config.toml
model = "image embedding model"
dataset = "capsule endoscopy frames (Kvasir-Capsule)"
train_examples = 42238
image_size = 32
crop_scale_min = 0.7
horizontal_flip = true
cutout = 0.4
targets = ["finding"]
num_classes = 11
embedding_dim = 192
arch = "resnet_bottleneck"
norm = "batchnorm"
hidden_act = "gelu"
depths = [2, 5, 5]
kernel_size = 3
stem = "single"
avg_pool_shortcut = true
widths = [256, 512, 1024]
am_softmax_margin = 0.2
am_softmax_scale = 30
init = "small_normal"
residual_init = "zero_last"
optimizer = "ademamix"
learning_rate = 0.00245
beta1 = 0.95
beta2 = 0.999
eps = 1e-08
beta3 = 0.999
alpha = 2
l1_shrink = 0.01
max_steps = 24700
batch_size = 256
epochs = 149.7
lr_schedule = "cosine"
final_lr_fraction = 0.01
warmup_steps = 4940
weight_decay = 0.04
Rows from block 5 of a small image embedding model, named by matrix and row number. Rows with one number belong to one channel. Each number is 500 + 50 x the weight over its row's rms, rounded and kept within 0 to 999. All counts start at 0. Numbers have three digits each. After the name is the row's rms in percent of the matrix's.
After each channel's rows are labels from the 100 images, of 14848, where the channel reaches its highest value: "responds to" is what is common among them; "patch colour" is the nearest of a few named colours to the mean colour under the peak. Only what is clearly more common there than usual is listed. The data: capsule endoscopy frames (Kvasir-Capsule). In brackets: how many of the 100.
# convs1: 3x3 conv (model.blocks.5.convs.1.weight, 128x128x3x3, each kernel summed), inputs 0-127
# convs2: expand pointwise conv (model.blocks.5.convs.2.weight, 512x128x1x1, transposed), outputs 0-255

convs1.82 069:477426504404491441505425504500542495499463385524469520516598337477508502433515457454459458532446522444469459489518464467515532382390455425460538530477479339497474584468471445494575442527486457451480513476490466492494523481519565472529475434472510517471349513434500487450439492448514440448433468469488444530501552508563413443446508487547494426433517470429472514559527450493512446484455
convs2.82 115:527522506521501434503490455442431403494544510501475517520476497531474369575475511499523447487419452506500618571530455471500471558503479489476510536527559446481507500591565485503529480653472446501449562500351471542641546369505463413516482501456538508487706502519534527433608497513500531509498531486516529504509501478477299431459407461497507464561472460448486308533499484384475456468534486480512510569462565515482495499355529549477507463505494390496575569523518529567492499498380476596499471489360498475457532441434501518534500495572469515474564504550453504499518526506518517405388530519454512518633500613508536450506517500464644511451453534503467470488522532474502533492514445503500516390416501500443473473490479504467503493527513546482609478470539459500511566469449536
responds to: finding: ileocecal valve (31)
patch colour: orange (42)

convs1.64 093:514413486526535484513525516497556451470430527468516575532530563554532503470470531516463478485441464604560520527441542485542498558432517365447501495448546552546467491462523489526395470520489493440477442527452552513560510512446495478493363383451443418524529507399405445480446466563511497587553505438601535400449457456458516498492493524485424524540480349419448488481446504525484475440525
convs2.64 111:505492623497507608506467485483524482507506480500440521599476504547577436512503504482462500600497510465515491559437496492455476434470426523504459503477484467462622528544514640443490489511438549510336551498504493492516552487551502486502497486533473494505487423536378510491514515494552506513520505562470510540479483498504504471634502271474601497523508503472507495554501491508496538529518648605554475467567369456466541425523547500411493421582588507496425486455563430574529564436422503537499409486523500474502567626500416488558457525449500498499537571488508465502518499481447474496508512470508500477514497569454491488556471553510552540477388504514498502476509487489458489537607513451513389485449518504499510572492616499503598468500476510503501509516389516524494502562497474
responds to: finding: blood fresh (44)
patch colour: black (32)

convs1.9 086:540472457499457545479479425568504604520527465524532532503469540468480451530385479564446479475497551492476518390438490411448377490478511478487483520553547504483477527555570463450597480490478522433508420432441439470579498602519426439453443469516509590480420461477488406460395518506444470471486351485467472525514488640517454497464572442527542471457443429529484455483462506507491481455483
convs2.9 098:488433501497624423459529458501432463659372529504480504443571515493570449504486494493485580484539496517505496471558455522595466508504477524476529497537504529488495494535504490475499549494491474477538521510495518525480499452511485490488437492509589471444437581669507498499510488535455566573456437530567500502529505581582504595473439503398531536502514493501496500505468498509500574544495494478520470500453476537530511510498514538539639555490564406514537503514485502571515498523510457454558523522521497419513397468453493503482502492491607508441528411484649423525492501498455469439445496500515480502486500483512505600499500502465513520431544462493500428621509502498502521490521512382512525604433478638498504502524441654575484529487518467588425503469520490461498495512499588
responds to: finding: ileocecal valve (36)
patch colour: orange (46); grey (34)

convs1.4 081:581481472431538443445454508489509509507520633443509512548497527521538503439574606494506360504498397574434501493325495513477503429504470514492503488512495513519469530564566326481457533517484474503554548527396549501450564543468428458497524487487437502463557428401425484497472467520508555532574528536595521496386486516488519528477480515456494502488493449514444557521525508552556461459511
convs2.4 128:505526472551485488472489507497482500508629516559493466525447501500615487353506443469485597497430497495503343495475436500473495522466473595460515497465509410390590457506433518533422474501340379463502505528486486473610552466505502364500557387499500513520531597504516428509503554490473496522479628436563619623574566488476506462472480489500521394478511505451498431485496499447460535444507419499470518471499478562499547498468418484487526527470535476502499481533501346551550457591482562501384602480401502522479515515488496501527505538505405445675477501595478498391502499534376653496461585475429545507534495516501499443569502572512519500642477533508505300489511468460428518517532465562508629489489484489500429506496479518475506497467480511499492460500509508546519510548444501
responds to: finding: foreign body (28); finding: ileocecal valve (28)
patch colour: orange (40)

convs1.57 099:519512554457533480375420528478471477528462497500440529505568471532483488458499563466492215547489443487510495500341506491497523361508462391505530497494372492554473492488515478438521505487536459518530524521424484521447483451406521483554469486491407477461486514497431498468432454503550471530529475524501508538449468503471425471506525507517501477482570434498504449553536495519534461512467
convs2.57 095:500524503541527528489476443444516531499597491505476553432487501514495458541493476497441492518457479501498532572507489480483484616512505564509487524492482499457549479530491520497587332507477501499503559501476527466523502496551476422531502493506516487499524472504511502451524449400509505524464605488487573507535508423446356247495427483384601514548544384496524489489403520422468491534591535513493512465485483566498543453480517500478503432530446491500522500580501405559455477500330517501520509488525538482471585666365493524624533505511483505435475503518501613436499538497505500482492533547487514521549481460488500470524590538492581524474466540471441442453490497439520610512550487504499539322437564479499491416492502447524500520536517496643550529515495442504500486575500537
responds to: finding: foreign body (36)
patch colour: grey (34)

convs1.91 092:485534477410417481526406402549524446538503539510413472559523540484499499486525524493464495483365503550522515409432484516502497439559453281403492498510425541504456486494549513510501479542421517495495504454441504485509531465477452448482381507513522505554552437528476499434508517511410501530551582542498464504468499466507500518474481543520481506530396503509554327476490556435493411536517
convs2.91 080:500502489520508586498572472462535556510581529495497448490477503570562508369439437498391538504512503569518490496471479493480522450501500498538534517420496414426550492524566507436483510711481476471499566501481500467500642459529481465499570435561432504537507443557491452497501507483519472503406560480551536507512500443528538539553486525534466397555479469545548494526461500521494572473500567530465496411513498495491515488519574547492411422592522509456513426502536496485523495520434499534523498500327502477401509522521452494467506502532498428541516514509532444465483490477510501480519569467499497520521524637420444465494425524399493520570564515540463390496577444497507497508467499501497568503469507504460492505500511441485495475453438498516484502503495551548553474572357479
responds to: finding: pylorus (30); finding: blood fresh (28); finding: foreign body (27)
patch colour: pink (41)

convs1.112 118:499442503451501445451490471482462466519463546492522504522514412521473526474513536499497210497462384512496469528467510446482461440500498416509520483492448477505478498500499493404509489495484497488528485513550487473484502471422595394492430487479423478445508507500499508472259379506568511504518456486518490495492515491437486487510468449528497512551532514483429456450525491488492437510501
convs2.112 081:551502536607536520569555508419533574562606505430516543477513499487551455381435497487569507593486491413406502472536511503494538565541508499560495535500415541440476428541444609445611387498500534500523530555511547446522499510524427383523496501505540439539491499518446505465518473482475505495538503565452513499505475526457426358531490563468518613544500426558502476504471470498493506516527621501521602475530405495389509490495506515498509467560501499522497502517518493516441488505465537505480512496563627498402504535441509476515547515509495501491535514498484494505531475429514491536514500462620435491490316454462491505613469534499514498542409482419500477464478555462498554432498508471488518485521582341519462480530524503549566528516502535556490544505438499519539419636487429
responds to: finding: blood fresh (31); finding: ileocecal valve (26)
patch colour: black (77)

convs1.71 120:518501539538494537424538565527594468482489461453450548531570502505485471496531420491506502551491527455535526499468480413518479541442496503507490508484525478471497504479514423437525480492558444423505467473487379555475479522519492479547485395514367489423358557336378451480479485483499415464457504399434473472518465553515367459476515506495496444429518356451498541509486491577487471493473
convs2.71 107:523492554492483485529542572498474509547500480467413546524492502279503470492477515426487501478519526560494487531503655488484484507556499508510454551494561545475515489549578500500487417507533491477366705587443480503507510461545524478501576501461508477499503642561500481519426531368395483524520507521463506493352507436385516477520468527463533489404477502448548524491517506501524506635485452513502483473508386419461492515511330495500546457463545498467463512490539496473460604424490512580533502483492505457502611542500466566523488531457594494441499506493605448520498463483587452512483493497529383528503531656536509504505481474448466502505339525470505509512497540580519480518530504440534441527458502485575542486506480482549551556530452472399481510502508495505482544522501592
responds to: finding: ileocecal valve (27)
patch colour: orange (46)

convs1.80 088:521496495494483514390463416564540529460444477406500498490496466491479536502484514456467517511490478530455547398491502402486473442411449431514519452503471571479493448489474423439378463533412474460457525443455464472473483469460453537537451502472431435499380404473453448470546479396463507522461434345499508393535483482484497554468465502439507490545393398518553501548522529430505401525527
convs2.80 083:500516391399346481473381428519500460550416490594475521477438518536574424501492516548469478486577478511564509514460365541526573449389485522374508377511482510524533482620450540480514511482536492491514585519513482482506502491542557425480473476491538477500506500517493495554548466469521430641455579511518531515493506581430393548504614513435413479516477547478501459462452557507496528517466540538504447449495525470474544475404529497426512459504520503464496504548483534508479501444471538403560492543525534463506484540558520512501412485480436456446499498507470520564496477496529470513465516503476455526577527533451522353454469513532496595588528522531493561485507518497486534544501492572502489534482484523600565486440482507548500498472516544463461566613511400521503494366496507
responds to: finding: pylorus (33)
patch colour: grey (55)

convs1.66 107:528567495477473522459476444485512467451535513507551532538555443493523502511672483504505527483515530474549501534507538690494533465473489528498482478479479439588519466520541628462536523454447519522444586508441538485499481471453490543462516459490506492454655498596494514635618524508418479491541553590575535506529447465521464471609504472502457507454413553481580553526508476541481481508548
convs2.66 114:512487515387538490452537534395517513504529454503481503566503518490536466494526507499494597500449502543495552510386564482503569561360510578513498378465506503397495428520555581462501486506502479508432510555500459503581553479508483481584532493515523461564501497521453458508590500436499493461431575482496505518483478515519488556488540513418499484500529491530515467501380501457487567503495643498483510507557494491490530503510500416461483496341571484497489413441528444552593516455477437535449472507523510363419527498436499524541447566429605488510465506473522494368498461491384487470353497500572488501551462520477501396495494514546500560499486489429484416472504497489455496595676447513505512485498500505422529442472557497469502707548526376434501507531482512621483539487470463
responds to: finding: pylorus (27)
patch colour: pink (34)

convs1.30 058:555490474461473424484461479539502472542414530518490425548530418454557457413519486484418468508535414543454523412460447567551467383410442486469536508475480382419484528517497474513501439511425514514520459429444484469431566458541593499480531468520495556489452493434484407430492522535562442434413494533500389586471503549472460458502541456534498367504579516507468485579480482542470416449460
convs2.30 106:518497496540478479479500468503498537463512508533447535509508499551486406527491498498490489504465502535547614532546451472542511544512500482487536503496573606500500515647471495526515448705371479487494515491348481463597618479516506306517463491434494453498660535480542539458518560501496566532472620443531555482505505440396405473459465496506545521512516482538540318531462475402500505499522473476510504496429446502500541528329500582496504483502500503517505551517453499503582496467448508517504505424317494470485505495460507492555511475552483560526536500500525508486504471468501548454477485484508454500500413579509519407491529491498606498500452499486466466538485488444530523512463401491537513466471501527458321504504454508511500488480525537498661452443560503529564546463348536
responds to: finding: reduced mucosal view (39)
patch colour: orange (38)

convs1.12 075:464474486479587496582550534486509521589474423453537510495539380517538496509501490568500520482496511476395555641581464438458521598470577446572479527555516458517526495508496447464420517511436516389477474466532450512490488373428477454498429474432564529552425620495546456570489552443549477510496513434479461452609519533512477481457504450473505446400583535477514481538516468455496443474559
convs2.12 091:498508462519399420524562457518462533519415553657512517451566506471466462500493519433498476501461469536523548533514459527490498692524496450518544567530520383491458469502519484486454488514490557526478502494384467500589494381594464453489473544515439529516469479581487492491542539387443486511512507499535559546605616525507348485462523641364594506605501422480501457530592558497497472504505481470473517583499511554487481494419523500500484459461489409476534509496518516504503460477501553547489440457512518445502459390377457483473563563502622521531546496519520441518515504516454426384447539511396490507520514584509511500500512502467468523478472522501500466601561532501491519503587524503500517610515536554550548435461487513491459512480535513545529488457478389502476490488496541
responds to: finding: ileocecal valve (30)
patch colour: orange (33)

convs1.72 076:457492517383501517501395570529484484427511523332392469523487454510560504423562528454521484542546502522471463390426410550508553459471462544472440491511511445501502512498425452442518469491547308486530473489453509433475563525392453519553471400459507491445501498517507487435443498391475528518504441540490417462415420475540468521456509484486517451509467471513519472479535518482550452459510
convs2.72 108:495518573488530497582423540461401513528489561505518499504511522500477500551475487506474540498549496514604375445543458500519536526529490486530479478508515529496494519547505467468530504525516499534442423501500482511612454528516482525453503527488502472482546520557526474524521434534501504443571617512462407545559491486719442455480446508475558540464498510416473525473454511466495383500500500577490501519505548424629632463485616516517427533492539485419496526514492436523501511523514494386501554456500445496524499485484496499493505478494474454495540528516479565512504627511492650531499589498495559570447500493464490428523448498515517522371446463585555529395563507454570479401540500486554517491473507444369435500317563559507456471564476511520484538505511589535410441501466487
responds to: finding: blood fresh (52)
patch colour: black (25)